{"horizontal_flip": true, "encoder_fused_qkv": false, "decoder_upsampling": "nearest_conv", "final_lr_fraction": 0.1}
Rows from block 10 of the encoder of a small image VAE, named by matrix and row number. Rows with one number belong to one neuron. Each number is 128 + 24 x the weight over its row's rms, rounded and kept within 0 to 255. All counts start at 0. Numbers have three digits each.
After each neuron's rows are labels from the 100 images, of 14848, where the neuron reaches its largest size: "top examples" is what is common among them. Only what is clearly more common there than usual is listed. The data: telescope images of galaxies (Galaxy Zoo DECaLS). In brackets: how many of the 100, against the usual share in percent.
# gate: MLP gate (encoder.blocks.10.mlp.gate.weight, 512x192), inputs 0-63
# fc1: MLP up (encoder.blocks.10.mlp.fc1.weight, 512x192), inputs 0-63
# fc2: MLP down (encoder.blocks.10.mlp.fc2.weight, 192x512, transposed), outputs 0-63

gate.505:123139142164120091125154123120130144130094170119098119129132161147181139216133104154101133171180121104124097098091105139128134133110158131121048131125144107141106130092148103161135126110139103
fc1.505:148139118194132110123136140132122128128129130084135136129121136153133124137162076108095099121090147125154096157111196130130130130160107145130202146125129126166134129091124146106119152126112133
fc2.505:131133102084149154112140153141105128098155120143145164123123133112150142102153107094156119104072157159124121185131185139137094140149078142159211138113111157159115229119146120119145121150101108
top examples: bar: no (32 vs 12.9)

gate.194:140149103112136126121127106141164131146153147145136124155136086158122138121171139096107160139126111106151110131140179114131165140150159124108086128148135137103109082094156145102120149155146137
fc1.194:116137128103128133119106166117116060131092117159154164123171133142110132101130130103117134112124096172128106083078079125116099095131110136114112110128125148131150143122100133101107127131130103
fc2.194:120105118142090091105094088134164119115101109167131122135128122138114150111107108178120155113135098086124113109114128094109133115133172128123095139143155125115105106118150118141173180083165129
top examples: edge-on disk: yes (31 vs 5.2); roundness: cigar-shaped (25 vs 8.1)

gate.297:148145116175125152146111122156095102106133125112169110113118103101150126120125145126117067166176137114130150137116139145093115108135148137119086109076152119186112131113129130136138152126065132
fc1.297:128093147118167090127136147157156125125125120158136097149117136145095118139106106179146125133115134101118073076125057140131125123101142159145122125117114134092127083138187155130130125120089102
fc2.297:151103149101120133143134106147120108151130110179144109130145052103122127113154097096178088122127110150135129126147087140117099145125123128108116122144149133145142148087124163149135166133089144
top examples: spiral arms: yes (40 vs 18.8)

gate.125:110141147165135106108156130083101141134100100147202085068140103122124160102142090113146097125131129113132098122102142140148120100177092098162184145113151136175119129167115072128095129146168143
fc1.125:105179127081148162116134132127156140129136165120158094150126116129151141165121133055134154140112168161126147125108145166122123179144149132125097114104113147138108133107132118125124145131063144
fc2.125:126161125112098098151121088115148105133127151143116141140150124135091102114110108144122133118127106156139139185143079152105145116130155118155141137102105143098146103146114154137142142172056115
top examples: spiral arms: yes (41 vs 18.8); spiral winding: tight (25 vs 6.8)

gate.326:124155151089149136146149081156136143098126145186081105101092065130119148124118112181164132083132128128117161141134143110139074135117189145135083134136135151072143129158132169132125135121136107
fc1.326:124106112145106129102141143116127089157121113145149088174166131121123137097083080129139134113064077088141132166142143136109145114135075132149143121126077122080112126099126134081155127107139114
fc2.326:130133115098154114162117131101121136138126126108090119127080154138137113124134080114125183145173135101145145151134155171119186106103107134111144132125138150101134068114127116133103118139163139
top examples: shape: featured or disk (60 vs 30.5); bulge size: small (25 vs 7.2)

gate.193:115124163117066152154115117105172111137105147159054114097084149158128129121083122174124121079128082113142165129099133138118104135145077118125109143136145138116139120141127168122141128119119124
fc1.193:149143111081146121150166090151125095099116114107077150129090134157170107145138055091130129133119113102099129142092205130138099097128136136149150136169134096113106093137123142147124106138170171
fc2.193:135127126144138150138128087135123149145064124058119110120137025133133122124118126134117149092147096139168134141139168142159145160145109102146061128103131137121113124110164165134098130143164110
top examples: roundness: round (43 vs 20.3)

gate.396:129107148178184146125160109147123146109119137138152112145139120131071122161132139179139147138116090131154066105135142135150167108127115105150095098120105162151119155130129160140141135133186115
fc1.396:123124127088123124126150190090127178114108100150082106145106120141123163169108095128109131135153101129129117125116122117138144070129134139143173167134123101098118123104158111114096110116163121
fc2.396:136156073113157152121122150130091125108115122179154098121104117125097137139141136108123138162138149153125137096133141132134136189135106152096171120117149120176126174111132137129113100122130157
top examples: roundness: round (44 vs 20.3)

gate.81:145123101110139145142094155106108153131129140080122123144088145124133124142137128142125109136169137065119092146116132112164116111110134121068080125112119104103098159090156131113139124124116101
fc1.81:130119122131106111103158120162143100114094107176162133100136127143137121123113122112137128122110145166087159090098077116101100168119119108167175145131150112127109111170140141155135130126162150
fc2.81:136115124131172152148086104129149144100161129128142099137125130140131143112144121173155137101161126108119090094130155079113129131150144114131045137118143098124140134131149128130158090118126091
top examples: roundness: cigar-shaped (42 vs 8.1); edge-on disk: yes (41 vs 5.2)

gate.110:168125148122136102147123154113127141102099080163114116128164063121135153137165091154114155161115159139119104101115113140119085130142107123125177147147135139144132157128099107116141137135187113
fc1.110:108136125112121105147151093116128134121127160099157139105146168115120119164121108105146116125159168125146099119119174141128181131127144104142104136136112129132142141203128160115148140154061112
fc2.110:119172153120132170132122125148125119125133106180127140145098135113073146105146151078119126137137148134095142136140096147099108128118147133107155111133122120086158065118094164109111123141093113
top examples: spiral arms: yes (39 vs 18.8)

gate.60:140136122141129132123098149112096156128134119097127176106153071139106137128170160150140107111097136141168192155133138134108114149137083096124173094132141138090144131178150113111127131110088132
fc1.60:123147169106112130114131158135162117109157094066117123134107181114128134166148156150148136152116120129141156121151136115121121115142164155093158117121114132186129077152148144123118152140107140
fc2.60:113127159121105138126123154135147123141120157089146144148155119172151103139128133080108140133133119168141130107129122132128124083133131157135174126140092126118104103132159083134123166137066099
top examples: shape: featured or disk (62 vs 30.5); edge-on disk: yes (32 vs 5.2)

gate.4:119144156099094117120104155145081113156117080152188128128175097115140126097090130181113138133180110123136138101133117126146135111122164133176127134130155115102127140161114175151126113103151126
fc1.4:122121133083094112123135087149148119101133156114139149130112141197148135109169099124135131136118134148142126155114094128135122114155131104135137116093141114104178143090117164078102143105112144
fc2.4:149138104105154082145078110165160133163114129091179112128149148174119130134187122122132129115127101167127076176121111098115119099126149082150083104137140124104138133132137119107148144128117149
top examples: bulge size: small (27 vs 7.2)

gate.294:129121118133158156133088176119079164114156156079169107111089140130131137127156125045123133132127133176141127194129217139125117101150112093124217135141128128183119124126134139115138123133146123
fc1.294:115169188202177166125144160131100125111156134137137090124124153109124165123139228117145153143127143138117166114132105126125097123106098134049166105158115165093146140108144122131146135120121129
fc2.294:136108128115098127154118132125148132164125122079121163136115105170118127141134082135126149083153110123135112111132165082162141157126157109148088118106104121133128159137111107153095155138098093
top examples: spiral arms: yes (40 vs 18.8)

gate.462:143139120143105165132116125115056144138129139143098142144100089118152142136150124101150147116130130136137121102105121113142098155138112119098099121167124097098162114143095097131122133101110127
fc1.462:139115148118143199146110143145118129157142130060112092119117156146134143136207163126116147094098103113104106180133129139082140150138166137119134114159111126147137116100127116115138105133116139
fc2.462:160127099217138142118134102128099092113090150100115133120183137117116107131111062115167108127131130153147134148138131126132112145140117143137132107101145137135145140139132118116126122135144127
top examples: edge-on disk: no (51 vs 24.7); spiral arms: yes (40 vs 18.8); bar: no (31 vs 12.9)

gate.244:143096091131136136140105103122118136104111140106153108172103118154117116104152131081168111122144152134095129153129131112139097189133106098097163137128162090125091159108191147116122122082109102
fc1.244:141092095126141136138100111121113134100110137106161111162103116162115119110145130078175115130128141137103130160132130103136101186130105098094170146125158090119091152110187149115118122079104106
fc2.244:105150128138131099133095152111152143093156107129142167126162180141125122100142109165111116122118125155140137117100150137124148100106120153102174075133138143093141125139091105089126126068126122
top examples: shape: featured or disk (66 vs 30.5); edge-on disk: no (60 vs 24.7); bar: no (36 vs 12.9)

gate.372:124105127134138092115119123127181120145121146125124121125121155109123126147156127181098099174109123143099140137110105116102173110098087153139140159103141156069115079096109128127126125125123080
fc1.372:138149139134120112091142126155151124114120121143136195142087126126126130146161155076170089114146126090144106134155173180117166146124128116127180109135162086124153164097125135124164115129121116
fc2.372:122146142106115140126145123110078163147146083184124085145099146122124146113132171135152128090169140128111163084114135120151113091157112116128094156156126139133112075141127112132124108150111152
top examples: bar: no (30 vs 12.9)

gate.41:118126131157120162134132089120107164127151148114139115087103122167101095120143173147137099120096146132099105192133138160118144157112102122160129135117145129123165126141151118097119126119093136
fc1.41:165142121182139141142079125116137140137099104133119136121154103096162141141186103092144115160132104148143142127155116139101151105150140141110222119114133140112163146090121129104140141107143119
fc2.41:116119123119108118138090084163140131120107137148131130119153129158176092120145119119155150099142160133118112150129137144137091150163143148080186159123123131132170118071144153119138117130076122
top examples: spiral arms: yes (39 vs 18.8)

gate.436:145122119124099132149118123180127210110133122090112123175109108122121143140142125181120116128123099179131112095140141124133138136132117132145107135146093123163161142112132121133136071109154095
fc1.436:126142157157172149117132106108085120144130092140198172105120155134135150086082161125145148111140160164107115119139113163137122132130155137181195122157117145141180106143137113127132122122096112
fc2.436:124152152139161151170120156146136145096149162132147117105186087127145105114127124135124137158154118093159156172101118114142122179125116145111161121137152149141131077106140121147106157146086105
top examples: spiral arms: yes (41 vs 18.8)

gate.393:083112129114129154148133127139134110122135135073153210165146127128121099106108128153131114105104135107130109075122121135150133134092151108082104108141113099145111159112094165124130122135198133
fc1.393:139166115091165141118135138135130080116143110134163119118193132126116145124143139056109154111112155118151132138120155134124130163144169136117114147124136184185137198090145144115122199126162104
fc2.393:116164127095093194137108160104099120113135135149100118170165139108176105119141103105141109135071146160113122128103119129119155155122122107148181129133110102167108225129153124141120141105085116
top examples: edge-on disk: no (52 vs 24.7)

gate.82:143148114109134139115097142158110164141110163077108142107121184139137149173166092086123102137130143172119146171140157155117104166153167156130124183174110146100165088077090117115139156096133147
fc1.82:154152107199091163142141120101135156137142133102112129112111086166114113162126102129156103113132122141127143139124158128111076139083098158127091123108120118126125134127124141132124158148144123
fc2.82:129117163127119067132089127092104142130116120099127080100160135128134112135145112111117201154162151166142101143111098119112139145110120136162106177109143142158101108138128065153110120112070153
top examples: bar: no (33 vs 12.9)

gate.428:114103079115110164144140142108116095078136144114090169097098113115127108162140130106173076132095116105154127174110179124112109140175115116160151127134140103208149120118133126140105132167121138
fc1.428:138115121116163097132143087084147136102102123100114111125131101124149163107096146099102124155103148113149123129101107168111153096115125104129115168110176145114110128170106110113109119134167102
fc2.428:127098150173178093129129160124159174115164129142090144149161112091136158149163083108129110111121146123111095135120111106095162100116117111158162135153147147134134122103113161134170146116115093
top examples: roundness: round (44 vs 20.3)

gate.182:132128147131096094143130123127108063142136111147104120111186138135134104117109156164099099155085088103126143138127106133144172135128130133116100139127113156086095111149130157074124130130132112
fc1.182:147126136150133135150109120146117118114129134126144051141128127114156149126156144137144150158129114140126165087128135115116159113155099156119083107115149120167160159177163070121120143129136098
fc2.182:117125137036141117170147066086115114150153152161180144141133122127145137191163095128160122127091094112136130127154121125129124130137105118106104103158136120103123116170107107153123110110142082
top examples: edge-on disk: yes (32 vs 5.2)

gate.421:112112140119135178123108140165094147098136164113184145161130097122092119124158165036149117161120121125158155128149128127131125132142166132133121138148145120109139133166146093163111137122080113
fc1.421:128128122074130171147130145160143076129129148149117181148134156149158127090082110093137117105092133127088143145148157127172107131161103122137079112149094085139097092142154133142118175150163112
fc2.421:110163116113162154105115152126141145118128095137112125125129132107135115131140141147064115103080158152099129091158102099125127164138158085128111107112141133147086137111150107179149150144175140
top examples: edge-on disk: no (50 vs 24.7)

gate.342:112121186126128160134114146135089096132131094159214062115111078111099122122103165161122087136140166128141138154120131107124114085147130153114148178147139131151120105110105150144144149129074114
fc1.342:157155120176139161109107114122105126145169172076118151135127133131136154149212124042141128130074135185161196144132191116122136105144120112086186146144112133137157171172136124122123150127123131
fc2.342:092114144144130163158140137107128128131114143110109117137128152160165089165136112132141157127155130127117110061165109113141165127144151125129033133129118123138127118098106107125120124106174153
top examples: shape: star or artifact (25 vs 1.3)

gate.74:110139121098151128095128088148084166115173127084102140110099101141123141143183160019105160095100122164140132172128145153107102144102134142100135143114113156201155111160119185104164119118127147
fc1.74:112094158160105161137156120118116127142142144164104121129136088149101087108100146167158111145135130116129115134137141120170145113083092093141163160125152130141097113076115168114126144130113120
fc2.74:098119134119138151154127124122130122128140098091142151100151128138133108133132105146106134128134088119111113123130125129135121088123172104115083158109142126118135178124134102135121135105152139
top examples: edge-on disk: no (53 vs 24.7); bulge size: small (26 vs 7.2)

gate.243:134134085117135097126112129107183154144168128184106119158106124157138136117165112110133134098124130086144140161150138104138175155178088106166085160119151141088139144121135138091121157132118136
fc1.243:111161124129096115106129135160123082122114079152145130129125090106086133088135151125124117160110111201125146110085087136115111097163100141130161130151078166132134116126088091130111111129071062
fc2.243:125109111103118095123110126120179163129158128201117137129162107157155139111131127153142127098106129109116140134137129103100146147134124128141113141129148117118126145098178149124200201082176150
top examples: edge-on disk: yes (41 vs 5.2)