From a checkpoint of a small image VAE.
Model: encoder width 192, decoder activation gelu, decoder widths [32, 64, 64, 64].
Training: adam_atan2 at rate 0.001, 6700 steps, batches of 384.
Data: trained on telescope images of galaxies (Galaxy Zoo DECaLS), 44167 training examples, 58.3 epochs.
Rows from block 10 of the encoder of a small image VAE, named by matrix and row number. Rows with one number belong to one neuron. Each number is 200 + 40 x the weight over its row's rms, rounded and kept within 0 to 999. All counts start at 0.
After each neuron's rows are labels from the 100 images, of 14848, where the neuron reaches its largest size: "top examples" is what is common among them; "patch colour" is the nearest of a few named colours to the mean colour under the peak. Only what is clearly more common there than usual is listed. The data: telescope images of galaxies (Galaxy Zoo DECaLS).
# gate: MLP gate (encoder.blocks.10.mlp.gate.weight, 512x192), inputs 64-127
# fc1: MLP up (encoder.blocks.10.mlp.fc1.weight, 512x192), inputs 64-127
# fc2: MLP down (encoder.blocks.10.mlp.fc2.weight, 192x512, transposed), outputs 64-127

gate.469,190,194,169,230,168,223,200,168,199,220,205,193,220,247,169,190,182,235,196,230,211,243,267,311,191,201,191,186,216,197,141,196,224,167,166,225,160,212,128,180,198,169,232,213,249,241,252,263,262,192,177,182,216,225,209,268,198,213,173,241,291,195,223,252
fc1.469,204,205,199,175,187,179,194,140,166,164,172,142,131,183,199,208,176,196,176,274,175,148,172,192,171,170,181,204,178,220,139,197,207,184,210,186,249,129,219,255,250,152,240,230,161,145,227,151,223,229,165,204,257,177,208,218,110,222,199,175,164,190,264,257
fc2.469,140,155,144,160,312,189,168,244,232,168,184,236,233,189,204,216,237,127,211,202,182,167,272,207,235,186,192,244,206,215,249,163,227,192,239,198,235,249,198,244,229,165,163,172,227,160,178,278,235,195,259,200,183,242,175,230,200,192,223,204,230,204,219,224
top examples: shape: featured or disk; edge-on disk: no; bar: no
patch colour: brown

gate.125,152,136,188,249,144,211,131,175,231,218,227,188,205,202,182,177,213,189,183,170,213,175,186,181,178,68,223,213,229,154,203,168,185,197,177,158,227,231,187,169,248,191,170,208,246,213,135,228,241,200,204,225,189,229,207,166,231,213,189,209,175,252,224,210
fc1.125,223,218,232,208,266,149,254,246,207,226,189,253,224,221,168,243,253,204,243,216,196,164,238,229,215,277,254,210,163,207,213,191,173,193,171,173,159,227,251,145,194,152,247,145,146,223,283,261,242,154,220,204,224,200,199,228,223,275,193,208,213,218,208,174
fc2.125,200,183,169,196,311,213,159,206,199,232,239,197,243,195,256,173,176,193,246,145,172,184,191,209,236,153,194,211,242,167,186,264,168,230,191,186,186,259,225,159,189,230,173,223,196,217,208,165,219,252,238,169,184,202,263,188,193,173,190,165,229,209,137,210
top examples: spiral arms: yes; spiral winding: tight
patch colour: brown

gate.194,181,253,200,178,190,205,239,214,165,169,145,136,167,207,208,193,203,159,258,166,220,251,215,215,194,156,260,202,224,228,227,225,81,154,168,207,106,167,194,209,220,234,143,177,162,246,239,138,183,242,216,200,238,229,205,211,205,203,204,268,132,246,228,194
fc1.194,197,167,227,210,377,194,159,213,304,257,228,135,160,166,202,199,245,193,204,263,134,109,224,159,199,228,147,187,184,168,191,217,202,231,167,199,189,207,219,213,246,178,131,229,182,189,151,211,220,166,203,177,172,163,172,218,211,206,205,204,197,165,189,185
fc2.194,238,203,198,248,162,80,209,204,191,197,209,127,197,179,151,171,203,147,306,178,203,286,234,169,214,201,268,219,225,199,194,119,171,212,180,146,221,206,210,131,218,161,196,200,157,168,201,216,248,166,229,212,218,196,226,164,215,208,220,176,198,214,216,172
top examples: edge-on disk: yes; roundness: cigar-shaped
patch colour: grey

gate.511,198,186,220,168,230,95,211,245,238,224,178,314,192,231,235,129,167,178,197,148,213,196,212,210,207,215,192,152,219,185,161,191,281,170,199,171,176,210,161,186,196,251,253,229,255,150,181,243,214,192,187,158,197,155,221,240,108,226,243,163,229,220,253,147
fc1.511,176,215,178,203,188,126,185,202,184,189,201,267,183,215,204,214,218,255,162,168,267,152,166,153,206,269,166,171,223,233,229,205,263,216,193,212,174,244,150,193,257,221,178,223,215,174,212,227,179,206,145,233,223,221,225,147,142,183,247,191,220,195,204,111
fc2.511,264,269,227,219,207,202,154,212,214,244,117,279,195,203,158,193,215,140,250,159,260,195,172,212,261,203,235,202,188,188,195,177,184,230,194,143,152,121,198,164,187,170,234,211,202,232,157,214,220,211,169,203,177,237,205,239,231,226,214,170,197,195,167,202
top examples: roundness: round
patch colour: brown

gate.244,187,182,179,235,174,216,152,191,225,168,218,205,204,201,132,153,168,231,221,262,214,308,246,188,165,126,293,153,139,226,196,199,196,227,278,143,237,211,234,189,206,146,232,245,193,220,86,243,239,157,199,157,233,200,214,262,250,198,195,159,229,221,227,192
fc1.244,201,173,179,231,182,221,152,181,215,188,221,213,210,209,137,137,159,211,234,266,221,315,252,183,174,127,294,144,162,245,195,191,184,224,247,128,247,202,239,189,203,144,229,252,185,240,101,248,234,147,189,145,241,191,203,245,248,199,196,145,240,221,224,189
fc2.244,147,174,231,200,142,223,218,260,176,203,195,197,147,200,78,187,200,167,194,121,180,197,168,235,212,183,155,203,204,155,254,190,149,171,190,190,156,174,178,180,141,230,175,212,246,250,274,203,188,259,157,192,177,158,169,201,208,287,218,251,186,266,193,185
top examples: shape: featured or disk; edge-on disk: no; bar: no
patch colour: brown

gate.428,192,208,173,212,209,154,152,229,199,229,166,211,258,290,246,167,223,192,163,157,194,208,183,176,265,144,202,237,140,216,198,213,205,232,158,149,246,226,228,258,221,130,238,207,165,255,294,184,285,239,208,191,268,175,177,228,256,251,209,176,224,223,248,231
fc1.428,230,125,240,173,201,221,219,191,199,199,199,122,159,225,182,283,174,197,205,192,214,211,105,181,181,165,186,166,166,197,250,197,187,176,134,234,190,172,199,215,226,174,170,228,240,151,174,204,116,222,193,202,202,179,224,146,202,211,169,209,196,186,174,153
fc2.428,193,204,182,213,177,244,232,202,148,159,201,221,223,207,209,197,159,185,190,139,269,285,178,215,184,246,149,188,308,205,190,233,195,233,178,196,206,206,254,224,194,254,197,228,177,181,225,204,202,205,194,193,194,202,204,235,145,252,202,252,240,302,253,170
top examples: roundness: round
patch colour: brown

gate.82,183,215,179,203,209,221,214,200,279,220,168,198,181,252,181,284,162,232,199,194,220,191,194,185,195,271,138,201,181,177,215,193,148,150,116,122,250,180,185,151,180,235,233,240,256,229,194,147,271,241,235,192,236,209,223,234,129,250,225,164,211,231,161,113
fc1.82,142,217,223,203,172,195,181,210,300,271,124,229,171,215,167,183,189,176,226,269,199,239,224,108,241,258,218,227,193,228,212,211,259,233,266,165,213,148,214,236,133,207,265,210,222,151,226,160,182,232,204,152,241,154,208,230,153,197,154,208,221,194,183,196
fc2.82,215,164,245,189,226,232,197,211,222,247,167,250,181,223,162,236,172,172,262,151,222,263,212,205,205,44,217,205,233,179,203,177,172,253,154,228,195,185,160,160,146,251,164,158,228,219,230,183,262,184,187,176,248,166,207,151,199,254,211,142,202,179,156,207
top examples: bar: no
patch colour: brown

gate.505,206,149,195,177,219,266,194,197,271,209,206,154,257,159,247,193,225,176,134,215,174,251,215,148,186,243,272,179,212,172,245,212,232,237,200,229,179,187,127,226,200,186,203,221,234,241,165,164,194,178,180,236,202,249,176,152,170,303,275,173,183,220,190,226
fc1.505,210,136,201,115,233,280,211,203,215,195,259,175,189,195,211,179,207,172,218,206,153,205,186,163,150,149,213,208,245,259,188,180,160,184,209,247,221,158,202,191,138,207,197,225,183,224,83,200,283,203,211,223,184,150,201,262,149,208,186,193,187,236,218,215
fc2.505,186,210,179,230,256,210,208,239,186,163,255,228,167,181,186,176,164,224,199,180,239,173,211,243,192,153,222,234,215,168,184,188,205,181,189,160,177,169,197,182,208,172,182,176,199,143,167,240,178,175,196,204,188,153,215,252,245,172,161,167,227,190,205,199
top examples: bar: no
patch colour: brown

gate.60,279,212,215,206,121,191,225,194,237,163,174,267,184,180,214,250,189,119,203,174,148,169,178,237,195,119,205,199,163,159,191,171,247,253,233,230,226,189,179,184,188,211,240,215,184,129,148,231,92,232,246,219,238,239,227,300,287,223,182,241,188,134,192,196
fc1.60,180,196,147,186,196,240,180,161,201,173,168,52,168,183,164,193,215,235,182,153,206,191,175,216,270,193,178,239,219,276,182,242,134,193,211,140,127,137,228,225,246,215,194,222,247,246,165,226,244,193,183,182,210,197,158,159,230,197,281,188,165,186,209,187
fc2.60,174,139,183,255,266,219,218,215,173,256,256,292,164,252,210,201,222,154,199,150,216,229,235,175,202,201,147,229,149,205,182,233,212,207,204,260,184,131,205,181,204,228,211,161,61,157,180,152,136,220,161,202,142,112,242,167,153,142,146,146,214,176,214,221
top examples: shape: featured or disk; edge-on disk: yes
patch colour: brown

gate.243,156,162,232,184,302,211,208,232,176,169,130,160,166,196,216,222,206,139,207,184,232,243,181,230,259,170,236,209,279,207,210,218,271,145,176,174,138,177,181,197,156,186,178,156,194,252,191,194,209,193,194,203,264,160,212,218,178,214,208,197,173,206,194,216
fc1.243,202,232,206,204,190,178,207,240,235,233,211,181,183,126,208,172,199,211,175,154,112,128,167,170,205,298,158,149,177,202,195,214,114,193,171,246,199,248,169,193,268,225,272,161,159,199,247,188,145,247,219,187,198,176,215,232,185,148,169,195,196,174,200,260
fc2.243,177,195,212,246,277,158,254,223,212,212,137,182,200,166,111,209,214,168,324,198,225,221,206,201,274,183,269,242,266,161,213,117,241,207,192,165,164,215,209,118,225,157,157,213,178,213,233,179,215,142,211,198,246,179,226,212,187,196,237,184,127,191,167,215
top examples: edge-on disk: yes
patch colour: grey

gate.34,128,193,195,234,227,142,208,237,201,192,149,136,291,244,187,156,231,199,247,180,145,189,220,196,243,137,194,191,172,137,146,241,252,181,229,179,109,210,152,204,259,182,214,186,168,182,176,188,198,266,179,188,217,167,225,178,215,200,113,201,163,190,183,179
fc1.34,249,215,213,154,188,205,164,113,180,213,142,268,275,305,205,175,195,257,194,205,198,192,195,227,218,221,154,205,187,178,160,177,230,264,167,153,145,213,208,188,224,181,204,168,192,193,215,243,154,154,202,79,252,197,203,223,196,222,160,210,202,130,238,218
fc2.34,246,185,221,198,180,217,237,236,185,193,221,180,195,233,229,256,208,161,31,230,215,269,148,223,156,292,223,155,105,148,181,185,237,249,198,215,313,179,213,199,261,156,184,199,194,169,233,249,116,184,271,227,220,163,206,183,164,176,238,205,262,210,232,181
top examples: roundness: round
patch colour: brown

gate.81,250,223,183,229,191,256,129,199,210,164,184,88,161,206,207,188,186,232,230,282,186,236,263,163,190,159,214,163,180,221,211,195,228,217,179,243,214,231,191,178,208,158,150,319,205,223,65,166,191,93,219,205,163,266,209,179,146,268,173,188,194,215,203,209
fc1.81,176,142,157,251,191,193,284,224,133,246,262,276,243,173,156,198,228,162,249,163,199,236,202,225,199,218,215,227,174,216,157,194,164,185,252,128,230,162,225,211,180,196,320,140,176,169,213,229,212,222,190,201,240,169,212,226,284,175,220,173,243,160,187,191
fc2.81,209,188,226,177,239,172,140,248,242,194,192,151,167,161,151,172,186,224,195,330,167,265,219,223,253,167,214,167,224,190,184,141,178,164,171,168,202,174,202,131,243,149,62,191,194,248,186,166,257,170,244,149,143,208,204,180,204,222,209,172,231,203,194,193
top examples: roundness: cigar-shaped; edge-on disk: yes
patch colour: brown

gate.357,264,187,206,201,238,214,255,204,198,198,206,242,179,195,167,181,246,82,266,182,123,152,192,197,267,78,263,246,193,264,180,167,237,195,220,286,217,144,197,185,229,209,200,191,137,197,225,165,254,178,222,189,128,151,164,142,252,206,236,200,208,166,204,220
fc1.357,217,246,218,218,180,189,158,222,87,163,173,222,235,206,210,242,208,211,155,293,238,186,204,212,212,219,235,225,189,151,229,214,174,228,224,210,172,182,176,182,209,234,213,181,174,130,224,215,257,241,201,276,189,247,147,154,206,252,200,192,193,197,191,187
fc2.357,249,206,229,257,175,223,183,190,242,152,241,219,183,215,157,171,197,114,241,87,201,120,155,219,215,264,198,203,251,247,208,191,177,175,180,199,153,193,243,177,201,154,229,200,199,177,169,191,224,179,275,160,138,172,212,186,221,165,224,196,272,133,206,245
top examples: edge-on disk: no; spiral arms: yes; spiral winding: tight
patch colour: brown

gate.212,229,197,182,220,233,225,125,193,218,193,162,152,205,219,154,229,190,266,237,233,247,200,211,252,219,130,163,212,215,268,138,157,165,153,229,134,171,211,211,227,233,243,192,224,195,219,195,210,210,188,249,173,123,159,208,284,188,184,195,180,190,178,267,257
fc1.212,218,283,232,174,222,148,132,155,170,241,159,209,232,188,215,181,171,171,202,182,175,199,160,187,211,294,206,168,127,227,243,199,237,199,195,268,277,323,222,93,112,206,189,196,285,171,234,163,201,148,147,247,253,115,231,202,180,199,167,242,142,172,177,174
fc2.212,223,175,292,223,242,147,239,199,228,226,217,224,203,197,211,164,227,125,229,221,270,206,208,175,242,155,221,136,201,222,190,158,172,200,211,178,171,146,221,209,194,180,233,197,238,208,148,173,254,196,208,256,175,171,176,200,211,255,219,234,261,274,171,202
top examples: roundness: round
patch colour: brown